python train.py --arch="unet" --model="segmentation model" --dataset="aerial photos of the United States (SatlasPretrain)" --train_examples=101725 --image_size=48 --crop_scale_min=1 --horizontal_flip=true --num_classes=8 --norm="batchnorm" --hidden_act="leaky_relu" --pixel_unshuffle=2 --widths=[48, 96, 96, 96] --blocks_per_level=1 --block="plain" --attention=false --upsampling="pixel_shuffle" --init="orthogonal" --optimizer="soap" --beta2=0.99 --learning_rate=0.0038 --beta1=0.95 --shampoo_beta=0.99 --eps=1e-08 --precondition_frequency=25 --max_precond_dim=1024 --merge_dims=true --one_sided=false --adamw_lr_other_params=0.0011 --max_steps=40000 --batch_size=128 --epochs=50.3 --lr_schedule="cosine" --final_lr_fraction=0.1 --warmup_steps=800 --weight_decay=0.009 --adamw_weight_decay_other_params=0
Rows from block 2, named by matrix and row number. Each number is 50 + 10 x the weight over its row's rms, rounded and kept within 0 to 99. All counts start at 0. After the name is the row's rms in percent of the matrix's.
# conv: 3x3 conv (model.enc.2.0.conv.weight, 96x96x3x3), inputs 0-11, a 3x3 kernel for each
conv.32 099:50 51 60 47 40 33 48 44 66 74 45 63 50 56 55 38 30 61 65 58 48 46 49 45 76 52 49 55 49 36 61 52 46 39 27 40 50 39 38 48 66 45 50 69 46 53 44 39 39 39 59 54 40 49 53 49 70 64 40 48 43 34 46 43 59 52 33 69 43 52 33 51 62 43 43 53 36 48 32 42 63 62 48 56 41 46 51 44 50 63 68 69 46 41 36 41 49 46 47 46 74 48 47 42 61 50 47 42
conv.33 098:51 62 55 50 35 20 47 42 66 64 58 52 45 68 33 50 53 57 55 51 36 53 54 50 52 70 52 24 59 37 49 58 38 76 51 63 68 48 58 53 37 43 33 59 56 56 42 47 32 64 65 46 25 43 37 40 27 43 53 52 38 53 67 32 37 57 66 61 53 66 40 51 43 46 64 53 40 52 44 64 40 63 38 53 47 61 46 49 63 54 57 59 57 53 33 38 50 55 52 70 59 44 25 52 45 60 39 77
conv.34 095:52 35 63 58 80 54 52 45 60 51 46 54 52 51 46 51 39 42 62 48 54 53 40 57 42 43 73 41 53 46 25 56 62 55 47 65 53 66 50 36 37 46 51 50 49 46 58 57 41 60 47 48 44 44 55 66 41 54 47 58 60 41 47 46 52 42 45 58 39 56 46 45 52 40 48 40 56 46 52 40 62 35 34 39 70 54 41 49 53 37 56 50 36 62 54 50 53 78 39 59 38 42 66 29 65 35 74 56
conv.35 102:44 62 49 55 64 65 44 47 26 56 41 62 59 59 47 67 48 32 58 51 62 59 58 41 55 59 41 58 47 60 65 54 52 51 50 54 54 49 77 41 49 60 47 48 43 46 59 39 52 56 61 48 66 52 45 53 54 48 56 63 37 42 66 41 65 49 62 41 41 42 55 64 53 58 50 30 45 49 50 49 67 62 45 62 58 49 44 52 57 52 47 41 61 53 46 57 42 43 69 57 44 46 35 54 51 40 55 49
conv.36 097:42 46 34 60 42 66 60 39 39 44 66 45 50 47 50 47 47 54 46 55 55 53 47 49 58 53 40 59 51 53 60 36 68 48 44 62 48 50 44 47 52 44 50 51 52 55 55 60 68 45 42 26 39 44 38 31 55 35 45 38 43 58 58 65 56 47 34 54 69 63 38 45 46 45 40 52 53 68 32 47 55 59 40 57 58 44 51 68 63 47 61 35 45 52 50 48 32 43 68 40 62 43 52 37 50 42 46 51
conv.37 104:41 60 53 42 63 44 60 46 49 39 44 51 39 35 40 48 55 64 51 37 59 51 48 54 47 49 24 54 55 56 40 52 30 46 52 52 50 56 63 42 37 44 41 63 70 60 65 36 34 43 43 56 47 68 51 64 46 42 43 53 55 47 54 50 50 52 52 50 39 60 57 58 60 56 38 30 31 67 54 56 61 49 48 63 70 53 58 59 68 50 46 63 63 49 59 66 38 57 44 56 57 58 35 54 52 43 64 49
conv.38 090:57 67 76 49 59 43 47 57 43 41 40 69 44 55 55 44 44 38 52 45 41 40 47 53 33 55 30 46 43 51 30 57 38 48 39 46 43 58 51 64 47 52 56 63 57 46 46 42 66 38 63 53 51 64 44 54 56 45 47 44 43 36 43 59 40 58 54 57 37 53 64 45 40 47 67 57 40 61 53 80 55 68 72 54 43 58 51 34 61 44 41 63 54 59 54 64 57 67 45 31 62 60 52 60 52 34 57 61
conv.39 092:39 43 30 64 60 40 31 54 61 34 44 59 59 41 34 54 55 67 54 54 60 47 40 57 48 68 62 40 56 53 42 53 36 49 45 30 63 68 47 50 60 63 51 47 61 42 55 31 66 56 56 37 46 54 51 32 52 48 42 45 46 65 73 48 43 41 58 41 65 56 70 47 54 69 43 56 64 54 46 69 55 68 50 46 47 40 41 46 63 46 38 47 46 43 43 40 47 69 59 44 61 57 40 72 46 45 52 65
conv.40 099:71 52 64 54 48 46 31 60 55 44 55 38 50 38 39 62 57 48 43 51 37 66 56 57 57 63 47 39 52 52 46 36 39 64 61 47 58 53 62 49 49 53 35 56 62 45 60 51 42 26 54 59 47 58 46 53 55 38 49 36 56 48 52 51 58 35 60 57 47 52 39 46 52 54 49 55 40 50 48 48 42 48 60 61 43 53 47 42 70 37 54 55 43 52 49 52 51 47 57 58 41 46 56 48 53 66 46 52
conv.41 099:36 63 61 40 59 56 49 43 44 41 34 61 60 55 51 31 31 56 68 47 46 44 48 30 47 47 49 55 36 46 56 51 49 66 48 34 34 61 52 62 47 51 41 47 58 46 43 59 31 49 53 41 65 42 42 60 31 48 63 69 45 55 33 42 45 39 39 47 47 49 55 57 55 54 43 60 49 50 39 59 57 43 43 61 64 45 54 61 43 41 52 37 68 62 41 45 54 50 32 67 51 46 41 62 39 45 60 39
conv.42 103:28 38 57 48 78 43 46 50 33 51 52 42 40 42 69 57 46 46 62 53 31 41 45 61 38 69 45 58 65 45 55 54 67 35 47 59 47 58 62 50 60 40 56 51 60 54 47 51 53 58 59 35 53 58 62 36 47 56 39 57 38 52 71 50 45 49 39 58 51 39 41 34 51 37 65 42 61 47 68 60 40 48 34 42 48 53 56 57 43 66 53 49 44 50 62 51 45 53 44 47 56 45 51 34 66 47 56 57
conv.43 097:49 52 53 50 40 65 70 46 44 46 52 39 54 68 55 35 54 32 63 60 42 47 31 55 37 39 42 41 53 61 61 32 34 54 51 48 47 46 54 49 55 42 54 45 69 52 45 52 50 58 52 73 56 60 51 49 48 58 46 60 49 48 52 51 49 51 62 44 51 45 43 57 38 51 58 50 42 40 78 54 46 58 55 51 40 39 39 66 53 57 66 39 46 27 66 53 51 51 38 58 65 58 48 51 61 38 53 33