From a checkpoint of a small segmentation model.
Model: 1.78M parameters, 48-pixel images, arch unet, norm batchnorm, activation leaky_relu, widths [48, 96, 96, 96].
Training: 40000 steps, held-out accuracy 85%.
Data: trained on aerial photos of the United States (SatlasPretrain), 101725 training examples, 50.3 epochs.
Rows from block 2, named by matrix and row number. Each number is 500 + 25 x the weight over its row's rms, rounded and kept within 0 to 999. All counts start at 0. Numbers have three digits each. After the name is the row's rms in percent of the matrix's.
# conv: 3x3 conv (model.enc.2.0.conv.weight, 96x96x3x3), inputs 84-95, a 3x3 kernel for each
conv.0 101:498540507514518468481502501504465491504506466457520513481495566477544442536443505530493527551468476502514516485524499458503495496486505537553509495513525499508497459472498541524487524479467508514521430504553533521496536512510511487495495492477518505501473480556505544437464527494536489482512481500484485493517485524514480498
conv.1 100:523501501500522500484484529510491520467533508529495471492475537485491495489494501525503485506461458489490505475487517506514531519489523495495529484481519522448518533499473507509453513511473536491485481522499491526507528492517552488502538508475469487485540484481487528521498506496504496532504466483496490483504517529452500525
conv.2 101:485503525481469508510509546505486514478474528519504505502492522460481521482531516535508474500516438469560496496513477486484541538460498518510511493499486523489496545488536499520466461498496511490506472477495509537526552529484499476495508500516514485524492469462533488497492493455513530503510512452484467517550492464511504448
conv.3 102:536484548488496466531489551498514492487485481551486548554496477537486485500493528482483542493481513479510509503493549538474512519471514506464509469510513510509509518445513499516565480505453517506537510485518486525454510507501530449495484530473520494450473470508525535536536501443468519519478471517495518504552473504508494526
conv.4 102:499519478466515525508503520506507492509474478479462505507526503495476495529464502499506533515507497463508433541495528464505497475549460495493479512525466570503514500502497531473493517469537514463467474517467506477481524478465497497501483493540515494518467510482483525524515459518493482460490459493489522485471518538540501478
conv.5 104:502521472500542530545500518498525489560483507504503532490534527561508506525500467495440493522495504535524504480525489511525500489504499474512496477498500525528499482529477499529455523524551510440519511459514501524488556502527487485498502537491478500450517542491514506502457546474513537471532480481461516502509502485459477505
conv.6 098:525453544466496527477576518509505452469488491507476512477523482541517458460446519500496483507483558497491519503493481492523491505481510465537487515535469466515489474533453523526506511491502494475507505522512517467487505440534453486511516555477489504494465528484503489461509471557496496482513491515486477537476525487497503523
conv.7 102:506509438498493496477491528488526523464490534475509506465488588462511511528540552516495527511501431518538536523505496469492535515483470522480482495500494521454481492497502496454531521539480506466535507481489532494462525489501490484468489486476487528491499509494532483502500486475503533493492460513482527474491485502495549468
conv.8 093:488514516517483461509501473509526473491502486448489468543470516482531519474465500461466530535501479484498486513510544493472463526499486473481528535459508489534485519518526476489491475496475516487520468525518533501443508499552506523543535509479467494514548523522515498490523465519479499501493477475492506528512478499538528475
conv.9 102:486500494466500533548488517515457502546554499486500510506463476515544493481511521526495499475495546530512496466489503548523546499544465519489494493465451521515537485436507475579501483481494504488523509481451525519516506530494498512493509486490489494503501498460474566522460466530481515485529524480487508511498562547482446524
conv.10 096:507491467508529516530466507481505477509500537533610489490503512458505550529516499459485529547479514507502518451528468477471532491525517476489519517531495471497481491516501490485498526541517499503530450503537527476497475505508505523495508515445528513506523514470466498446491494515465519501520517509510513504457464492506499571
conv.11 099:491519476516469520489470504502449522496512470491502500490496541461529512506498486502470507527514526526499501478485518470551533497463485463564498533497503537494477473510515509536473500466479458506517519469495501474493503467517470541498518461486499496527486535520503488518525520478495508479532500476490524576449476499503533468
conv.12 106:514542504478530504535502537473530530465494469499540489494501497510538542491483487515509521461549533497509494515531515506502501551505468477488464498469474487491492467497521519475492454530556462434480478518527509492518504489493496550455483488492500533473463508485538504504503499543514512523512474491524512530484485524538488492
conv.13 100:477454495494488528515492467447484515427493544494519479518512495515511508461481490497475522472453530526488469498491543518488500488465501503518511502488440499494513476512536498506549504503498475500501495494469532549455461537516516518456476458515582498478493505529509506466470446530490485493518480517537516488536524490525489453
conv.14 101:511503480531491526525516549498473528475513506525498454484499494489525492462499497508543475526531502497470512514507493518477535514445512474485539479520479520543465475509508503477504529525522506510489501507549508494496540510489471492522516495486511471499420524498544515469504535532500520474436482508532521467512481457536550491
conv.15 104:531474470515478539423494525519504480519507488465511473503492514464525460507465505493517474538454459520496484497491490486497508536536476482492467488505530538469542585488469501463537457526469511505471491474525516494507494524560547531511513450513480526454482505489521481476471510519515513503458486481538467462500532523528469479
conv.16 098:496512481497544510498489518553478535524512515463467512461511491464509521514523519512481531517502527492474525478489515471521496515480519507480507482484472504512530503495528517548531465463520503464545527480477510537495500471514523479479511498537508498496498478467504521471527501522512503535471484498486481465503533530486457477
conv.17 097:493529499491531485507497494519518485458477496502562529509517487502494526461534535475493497504491509523514518533525500501567518479445508493462532480479484465501494485523486505499479498538537524483520460496496519490512499478500510531471473531494516511488526500522483511488519504490501509525500543462470441529491527523524530499
conv.18 105:502506548508498521522478464483482472479486508498464606536531489443512474497499499507518491488497475533501515458463490501480512499505509492489461516518512489515496473513511524511448501482503521508422540504486518538503496519469487512498488500485507487509465472491507508532492512480484470512499501452464497518511481490586478486
conv.19 099:465543539483516546505528490500551503483545471475486483523492472485508504476492540534507478475476517474509481553464523479482462502478544472477511467496500538509492524496504503541475481515471494499520475469501498545491546483534487453486518520504488549485458481483514511516498477500499509473500536542519528507512547486472450522
conv.20 099:519479515475478552522468494523472501504478515476510540485527442493528554488449522531484501487526490511497542536473469526487532506520482483493499496489505498507515507510488460464500483493567488485485467486497530489540527498544453466480469493537527523491488519508485497484503498481527525477496489542484492465468458522491514502
conv.21 104:475486506516484504515558511468511537467500509535531516475492499475489518496468532487500507510465522523476525525541517459543484492483503535546491500535524463522487513505475533473543531447490505470493509501476521507523480480516525518503502507486495478490491479489513509459531497486494505553477522519505491505540493482494555505
conv.22 103:508459461549476492487510521515486485449522546518522487529500498498495520493507484523490512478521566499509486516513471501512526491477506500440516545491487458504530486519520501463533522508464524508496513507494466511493467519498533487469501507529474510460511509453489507523492532513457517475452484489502489510495521518505456503
conv.23 100:489545467491530512534492508510487477470523493496552453535494475455467545530518480507462467460504467504520451522508499502466549508550472507511564467497478518508521519472505481539455517501548493448478526475456517501536478492537501511536495495494513487503511481480482529514496482502507536463519554484499430542455521500451560478
conv.24 098:483546502514463492500481499502544508486459483499472529513522512476471488506530476497507520501521469495485507524495569505493507511521497433497550521511496517486508482486491516497491479471508497539495498485530487463511495487507518499504524496503513499472473460502493486516476523549462495515493523514527504552538489481530474514
conv.25 098:476439516527495485497504464503507498491453502516500560497512474545483490492436496476488482467543480525522546472555529516538520528491518507507484511532501515503450469495502514518504534498489452463491479507469503491487533541475499499450499539504502490508478530492496502513518464521534466459532516477504546537544464446515508508
conv.26 096:519512519523568470500489545503495500524475501542451531481475472565484501503462553509511498538533498517519456492486505478465518504511510476501504503509473528486498479493493509493528522518507534443508496492483457493509493490473516498525491495542559507476494478499481499499500485511507497510511490529508487493492490475487511561
conv.27 104:495506521534508553498498520493496502485500471501512556547457518471454548499474480505484509519454456552536534520515470507465490478501498524507452522466555524474488553538480506511491441500503507474475479528487517489523498484518503483494494480449485488528506543534484497508524485536476510544498444430512505566464487500480513518
conv.28 091:490480480500520502480525523498508503497530511515553507524492542508520506496528509524508503504498497507501533484477530500486468473503539484470540542477483498463457477492484466530512460524496458460501495495519528506500516480523474466476463462471511531481509517511514521488493522501497563532476505497472510515479505509473531483
conv.29 098:493517535461540512491549465494516508472550509515524534541498481519510471525460514502468493514538502495506515475477534462481518516487549517525468534517503506476544519518527510519479472451454494539477526479486502470536495540503486452479494498549551526520498509534474484510528485483533524520505533501491531487506463484539522520
conv.30 099:460516498527506487438521541480497488491475486507535495527482520522483505556520520505507518491483525472516467538488467468477515501518505501460465493521544498478489497469473518502492478564515531519521502513508528504450502507533469499516522513498501505469524504479492469568521471494475495505539529482494522507482505450503482510
conv.31 101:506518497505534525465447474441527490522513493513531480519530479564438523492527538498467550486503492493483482507549492499480502531511497485453500482498517454492484559456522479476532487477497480493527512474471505480511516495523528474501489496487456490474514481507505499509494509471495464519512535491532513516502499518511521507
conv.32 099:520492509490515506501500521485523499508487462487509532497521492511520503541464511491508489496518481500500512482476505538497483515455493543507482514514523503519503497544517476546499529492467532517518477467476479476501501501473495503489478540501498532505532492485495521496510478497451467550467503516485500469508522504483492479
conv.33 098:497467499472503497506462529501515484522515499478463457519502500498500467482497482493489503524493523486489483486525500518526526476519509517520477478492530524533534488494523473509527442524535502555480488479473495470539482451504528517528529514482476534526528492497480488497484502502537547469450496562496490473530532495509521463
conv.34 095:501475511496492478451502481523496515511504494484512489538453475524470548480517491513499476548477492521567508535457535550502507494476458466501483506500517518512506468483523494489475514543519519517521498445448516542501479485528479471498497518467486505489505499477513497479512510497508495497472520439520539521515569538496545524
conv.35 102:540491520578496485492523468478507478508500469482530522493472507500536521477482466533521473495488520501511485488482510503508481494511538506485498522538480483526536483501479462505464519512565541508522525487475496532517493506514475514459512485506548494464531479475466526537493516511486521491496504518534496514522512470492488539
conv.36 097:488493436501508478508531500522469481527513473470479492484482514476511560483468486489500505450505530497490526499512558541462501526461501485513506503498530502504485521474499523505518515517527486500542452491530491477480510506479539498496544478503449466508554509484445528499521508453516513514503490494503497541453519576475465488
conv.37 104:539541477489464517499475468544462447464487508497492511507523492498479506527505482512528501498504498509479483502484501461502541526523475490500483480528476529520491431487513547478529473525466490539454495504472507499514495536473540487525493513521500561480555511491460494486508505466508525487504486477474479470510482549491506508
conv.38 090:493449467473450467460542496525507520508494499510490515459466497495476509509511510516473533500487517454539515497531507490477509459560479509474485490501504501526507493496478505478456503502481517533459490530506491500483568493482478462501521516512509499487511526517523517505509512508479502480490531545504506550517481491506501504
conv.39 092:524524483493497477478456482478535506475487511501467503547532488499549512500492466481529518499519500508524527513514485499472451526477504507484465499496470500504495514483474480495514490517490472531511449486459521524478503478484469511488531538487473502505483509485497494492530499536503492483448550492539455489475504478556498486
conv.40 099:490489497486506520525497512482515461508540539493459510479519522492516550488494480473541472451502464479478550503509498495476497491507525510494495472528453504485500460533513479481537505476479495498493514491471511446503477529491526499479532522494505511493523495545520506483456499487548531497461523485520468532512543515496529469
conv.41 099:475497520484486510480485504506473536520458488499523540552539487492485501476484513508516507510507473526490516495484546481481518537488474484444509541486471591480499467503509538488502503496518514573484495479473468493519485537546486523527501493537502461487478466494501479475459512513504496500498527529492490494436474528514475505
conv.42 103:489476495526494501490545484501488508521464450486551484495522506541510534479517508476525472535484516531484438519524522511550490497473509478520494508488511528486449471453490509471526492507506497563552482505535478486493454504533481486481488506486498480448497548522542558508543477510535467499433485511532498555507494479496508484
conv.43 097:470521581485468505527495513512516526519459479497474446460509514509531524514503483520494542521508483508496458497502497501479518500527529490476436495523463553479481490495508509509522464483487507481482491490569489499494494506486525515474507491493473488490493480476504530465457529528486496474505470501516488495530486490506496472
conv.44 099:503538484498517455554525493488519507489474497513517495481482494508542520492471501493506508495536513482449529519493510507508495500515465522509466471522520513465501505508508484506482558475504483503484524496517478498483485511462490504500468507496476483523531478475504541526551516472505506501518498515542482486508503502480523513
conv.45 093:514554478466490520509502513495532527456463485516509540502520524451477503496503499488465517546502494536531561478513509505539507462510509530467482500529549483496483478542533461496494503503460492519526525517499472498506480504481534491490538533511477477502531522488502519496529482464542474523480477542491533515492563505525465453
conv.46 104:534473489478511500495494489483552490498537437500475514502485489495553493470546508533479498484491520471517491495527481502488503485535522512468514478465431530514465569518481507545522476420535500461463546522516547509494484497502459491525482512482546492468473492465475489517512509490455502553488510522501536432448475548484495481
conv.47 097:482517522520493471471462514499491514526529446481466483545474505525484532464487484481526458471498579471462520533493479465519538460497487499524515441524533512497468525500538508506512512518525468482516485506524455515494508515496514463475475474487482528467482492494506480502479495501527549551499480454539494508452544543441506485
conv.48 099:498523562459545452438533455492511481479460522526456515509516508516518483490536459510529466456495532491516522502501472498490533486503515490508536508520491496488470521493493512543498493534486487501495514530437516489460483499512504544518483477476531479487465479517501473549517498505502506512521471496453493532473500514476542509
conv.49 102:519530483513505457524478494504493535480500520516500502506512469529494495545455561478495531527482487514451480428471531493526513544488490496522509494557486473443475472516476519489489509450517512474524518499510456513478498488458503490482456515481514485514516495509520558470472460535526533502501512477459465504511492510478483491
conv.50 099:485488508503527457505557554487419495501469500520524474466543537493537477464481519492497493520500460518475505465536472521526546491501480495497484522526503459516508476486471523521533525526546501513491495504474507473419540522468518492493465515472490486492493530499476517506513467488460505510507516466513511499524479521437517537
conv.51 104:494509542527533509473496487494475511473541566517474512483512471463506460542465539449557518477490529521551477517489508485532430532521459499531517505525480490458498514496511475472478485492538466500505520508499483519545483510509500532455532555464494532502496492534485491478493483494454521556500467477510477483505581551504490493
conv.52 103:483484470537528520470502484510497483480522537453509543513473509513537506500516486507492488505475545476519493496490506554551479485466508492523511508472477511461500422521484545501518521538531492503484516455536541505477488551454528519478522508464512520482519464478492508489504484490481535517518447517481480475464502484482505506
conv.53 104:513532478540486491512547485523481484509515471490492485503551505512499525516468485501502509459506460518491518531504511486506528507524424521504487486527504513514551520489473496472491546453494477541534469510463527466511488527471469497502543509504472498513515492523501505501486478524517510518525514486464522503526470470517512505
conv.54 103:486503466516486517484517493504521467483520459512525496491494462488501517492490502485499499504473539508501519515507530513539445476461496540501475494501483486490494495515530480509488468515484509535499474505486500437481505483487526497520493481505453544552528476538546488473452518499538521528506526495451502493519477506478541487
conv.55 096:455494487489518528494526495495477489516495479501491469491508560510497483515533463525458489496491491484527516490527506457470528521509475509544565477493510522462508524496478529508475505513472515507490472479450511564483500500520484473532494516554517502486465511538492499482470503511472533484518534517481547518508510512518427490
conv.56 096:490542467503491484486497504457478540522524464497519518492526500472481490513458511520514484506527506556506461521532495513510464524512502493501499471501459499483490444524491517500488483523500508510488466495503516465478478489481462538484523464543488474502556494492535469507498525489500523517529499503498485512503511514547515501
conv.57 105:492466537514512471510508517494515461476505461471496516469471551528467512512476529481513561526474506518476503520447511520518510503503526506511522471506488487515472528482507535504507473520516487488520512480476471463478485541510482472485502538498516459484509499475446510491483468532532513466464471507468511517485475502516517502
conv.58 104:528472494512524461506487523471479500492466516517490515510556504515524511461477464473499512496529457555526532471527520495521497492517483487543478522540450482482519496529516498495507483527473495494487478529500515489479522515515511506482472483521502472536517534538492501471508508492452564477519503502462517474519557481535491482
conv.59 098:519487527511499503467497462535503509488497504517521493522421488520492527459511474523499509527483492504499507536523509481483552480513524528526499516516463476497509471574516527496462487510461492553498484481510477535505493533480497534517540490467517521513471487522493495480558517514515507504498520517514475505543511508552468491
conv.60 104:507513498481484495497468444478527498543467472501499500459498497444504514512503496467485411570522482545458483540499474497502484500534489481517525546486471497489486476502519505491521488520494488481499538466482501508511487468485486489461509506532499494528511481544473533488539545461501471506490554492491523516555514507487438495
conv.61 102:475459511515469479477517506472484488515522463508492517483501507519507519462495464501499484521484498528467545481494475498506488502491487480545508528514449472516506522497456479498492478496519497494488501495528504533464548508479503495502488508490508502485504521507504513483526505476523513477451522475469496489493489475471479534
conv.62 098:464510499473481485463491509499510519533478513480473526526526477493458503500493541473504516500501482541554519472550485509467486485475504496484493499485483524498487475460519433526513476506477512509515489463487516502487518503497447527476487502497499533565485546501466519517485503495531496480545525513488494486468515495515517504
conv.63 104:544478494444534495455494505491463539498548530533469510490464489527531489509521498505477486495506520468504524500513496503453501461475549522436527515562485511479510495511508507447556469510482471554474473510513520552450493528541534514498505511465491495523490491478534533507446501479518486491483528443512551503478502488502556466
conv.64 100:507496491524544478465559487501504474462553475465468546475423517518500508508492504497543510485486516505477444529480531518512501496511512442486511517524488512490491526479529511507476528504503517472471466539446505538528536522510482473493526503511508504473521483497501537537541483492495479526489531511572444534513522507500524505
conv.65 101:476484492552497470555438537524505546490460463488471514515504471554489486497530505490496511471490499483474515513548513461510493478450473531514466506440487458550518460534447550548529529502526490472533472469473544520524504502502553524523447455497494490509479497520493501500471569481507531510520493491464555502527508501544499475
conv.66 101:470467519457503532509524519488543450458533460462491475479521503510501494471503487472498497460506499497467512513488497500465506540540532518499503547498525545494515514502460487486540493542500469483500502557533473491530516497456479510453497450483498502480516505509501479509510506513529505481506481490494552531542500491495473487
conv.67 104:495514540477494507525494499521508467521481450476476490489473504464495493484580477487528519518507478544477472511516514508504477504486485487456513465494500500475473488526536503510488514506445514466497507461514543507474502495497493506511497525478535501488471529517501498443478488465503487423500526520479472487471506470535506502
conv.68 104:456506517503518508527496463517497491469503498471527499473521461496511537507512520486488528501532444486455511554512472541471506472498499527495475485451518474514529518503482479514546535443512525526495442470470513453552521546496492527524524492462495516515498488461562500574525521480510505502483506543505482519491493500505494476
conv.69 105:540491504483494480527502450523488484494480497535552436483491530490515538497506541487508475546535508520504494507487528527532480512486492518531521500492519468513498480484507505521467492504476515520458502491503490506531491496448532470538495479537508482492534508489514514492484479477526503435510521512526486469493485517491497542
conv.70 099:490486464552543497482462517497483504512517503506454483486538492492505539523549446496515505493497531458490465547508558501525531486485495447539510515519511501505526512488478512486472511497525533448493481524480519506492519488442506511514522479483483539475505525497515454519464490508499523479533517500470464476469473515540490480
conv.71 101:537522474494496490476471534562448497546486470525520484474553454521495515488525526526476498486545476450513534500521513515486514511485484518484491508490536519501496484514505544504493521483501505536504485506524464491479460494533478500527522504478492508501499527491501520497508508482528484522476497529519499512532521564526477544
conv.72 095:537514498499467478484487521484523463515506497536518476463517491526496486536489506483467498513475471508481493538517535521492442497529530515478507490515471509495483508463525507472508477523532480528461481530538477480523448509503469521528514512562471412435488522504513512541451442499487499535515489523475548483538531481546476508
conv.73 101:453488528494528530519523525493522544469481520520525431503560480515453491456528564497430505542507472463469512500493544469493510527487463501472519519495453519483498527497530509537454494497492485528513520451487489516486465480511486517506506490473518506508490526504503495493461476473490486497504506517514501478477503473511506486
conv.74 097:467494530534473510526468482443522468486463488502545467494504499500481487493549486482504479534499524472480479495539499533473525522479521508507504484499502505502474499466506514470492529476484510527543471484459524512419495475449489501511413537524478485519485518493476477474538568520465503516512500463474497497496505484478508514
conv.75 109:489516537545495465492492450500500497521469544470550488498458497505500464502514527506488530447474492486483542472519561497497517539523475464527485512464513525513504475519486493528486530481547542519505503535491482476509531490501505462486521505452442521511508546538525468552501510460543481561514495492489496482526499518548457503
conv.76 104:487453476502514502538491498504515517484524514497472509483464504445483475535497540544523502523497489489538502498503488511521485515478512501534499560489563510492501522516483451501546526474515502512502514472514469481487448504482499534528469492471498505495549462517482511517482481470495495472531514466507513485472500457528513489
conv.77 096:550500493460500482456567522478490529488493466486487496515538488484511509487496500510463517486462529498516504487494479542509510495546483538454472519525456545517499478495566523474491478477485496480522469474559517494520519466502508488496448483513531520456516483462485493508476550517500520470483511495471504504502541512503504508
conv.78 101:532516540495473487485475505520551522485518504507447471514534542490533502525468486531498506517502490552502472500511513479500504489469435449463506506495510513519498490467492513485484487559511498529470545511510527510492465489510545502500534507545519513483565489521474478525524479483493514526468446507512484473469486499513541479
conv.79 100:533500487538481503507472481533527472482493484504500442521534528482463523505499543502492451487488528492500495533508507534484503500499546512541574511517471508466475476532501484523559546486500568519487517455497464489491478569498489516501501535486460485472502535451520458492519512492558502516484488519527517472470510478530486514
conv.80 104:475501519518502480483483486514512470492496527474493512497490489482527459524488474506535500470490481467507551450513491502494493527531548477508485495495514505526477445535531474480511499563491494473532494477509530487485510474509500503540455497477500462481538526485514504497463536460487507507512536525527475519540494497488495515
conv.81 098:443471494531535543511504493497516516524464505474512498512487486545484476528469501474494521502466509481504486521469508505493500512517537492550507532469510534488496486497508489492493516511491461532539485516488515488505467501460494480494530527499445494516495487530512498513500504459480540464530539506539514565510494504505492509
conv.82 101:477456511493475518494538563509513493507528523467464464520534500509458553463483505501512498504523502462520456527442500503500469502525490465478543521465507509511480572475462520532514463531468518522495480466475474480518480499474474513490508524473492496496494550507470513483531528487500501522508498479489491518523538487529498445
conv.83 086:505484521500491526489504502492551509516509525493492481508495512495533516493525499503517507527498465477501526491486519505518537510496530443505498493485456520532523519474537531480484498448477495513505491435488518508480503470555505521478496527491490497503494517491485461527494509487491494512502517479492531486505500513526513514
conv.84 097:492534532500489441487486533478528497486505517489470474472503543484497487517530518490507505548541496442495470508502542453465496469508509474473517466475498495500538450516565488461483522490498472474523533483530515516479490469505511494511485491521524469520527484509481523511505495541490521497488509510501489487485468508456499516
conv.85 096:547522497469511530494429505531490487529487476528482533489475514517484498465530520505498482507519494541504502495562491534494541474525488522494488508527512453503558538530490522457518492503438511481546511498473481520470515515524496459491542519508506493495467522568490518512531572509504544500499489496557482463467514484521521494
conv.86 098:496538468521518558500507501465514525515520467541459466538512455473519480505482520471521479506493492497493513522486444475516527496546502493502504505489525506439519514493523452502482487493469540527536497472517499499481537484517532525503459494508493510514516474514522492483484502480513496552500469503493501496529476464475481484
conv.87 101:484513499449461509519498491471498529539506528500505518522523547481471460496497485503486494501501489474486512510506442513498526507504525482509497493459527492515513484543493496435497503498513488435574485496521522466488522501548472495489480507493522474449504533468520529529494536483479530518458442520505499548540499538489434522
conv.88 099:504528484514473483518478477482484506481468526479459489476489502506474501493514521453526467495476495514507494491467536504530452478491500506479520547524465522515515527499502488506492531490520499491509489488501519532539491500499511493498563532488516519495488534472528493514475512508471502479508509462521484546475490527533523519
conv.89 102:512499484533471531498473532531496473499485479486550520516470511504473549495496472529460537484500485516495476487476478521473531457458457497486499527479507491536517487486483536479508483504494467520499512472506493500536496486501507507518469479478495502484491529488518482519470510481500535504474567487486490490459516511470453462
conv.90 100:492473511540515561490489490504490450522488468500549512470538499505522514519515510491538525477517490513485454514483510533483473523538460497538487489496499491480485513483518498470491483519501498520444574510510510541474515538478480505481493511482497476521528502467469482470458515451516534524490532517524443466459517457518491488
conv.91 100:495481477458525489478487469508477540438506467526486473435448463500502498503574515477488494486525513485489486500480521563532513491484523516516505519484481510476488456476499521532495570537486506478508484512522475422507475482519462479502500517564502504496476500482474453514508475441504472490508553511508447444494505500495525483
conv.92 102:476476502498516555449564483472507514514553506499505497450461477516482491474523532499485479497520478511519491546530520479506509540453533513492518475546493505491504484496453521502501499523480443509510510477514532417546557461523495497510498474511482526479505492506514532526468575488495560519537502495485471500527530502487467511
conv.93 100:540554463452496437515499498527495536494482513519503480508509475494505519504501512529498458515500475482499514465541495503529502515533542559568498502496463492502523547520498522499537482528504512462544508470472470500532534485512532498504488503463539473505482502506533472452518486457477539471458445514507459490466546475509504508
conv.94 098:508525553462461504515514500480550501499487530475457507512487553515507510514511500529532509509525466496514500485521518543470495498501524539488505512456493509539443514438513539529522474502529471466545555455521488501489451497474497515531489514502527487475505508533493524495481504534461500536512518494480480481512508539482490530
conv.95 104:463506519502528525507502519488460484541486486523538509493500521471488508515559470521481539480512523475516505483500541485519465491517484534525488492529485503521474489528512468493517480524514492533516517451453527496509481518462519477499542503501494512514493495483547539469560470508529447518504535507528482504513487457475513490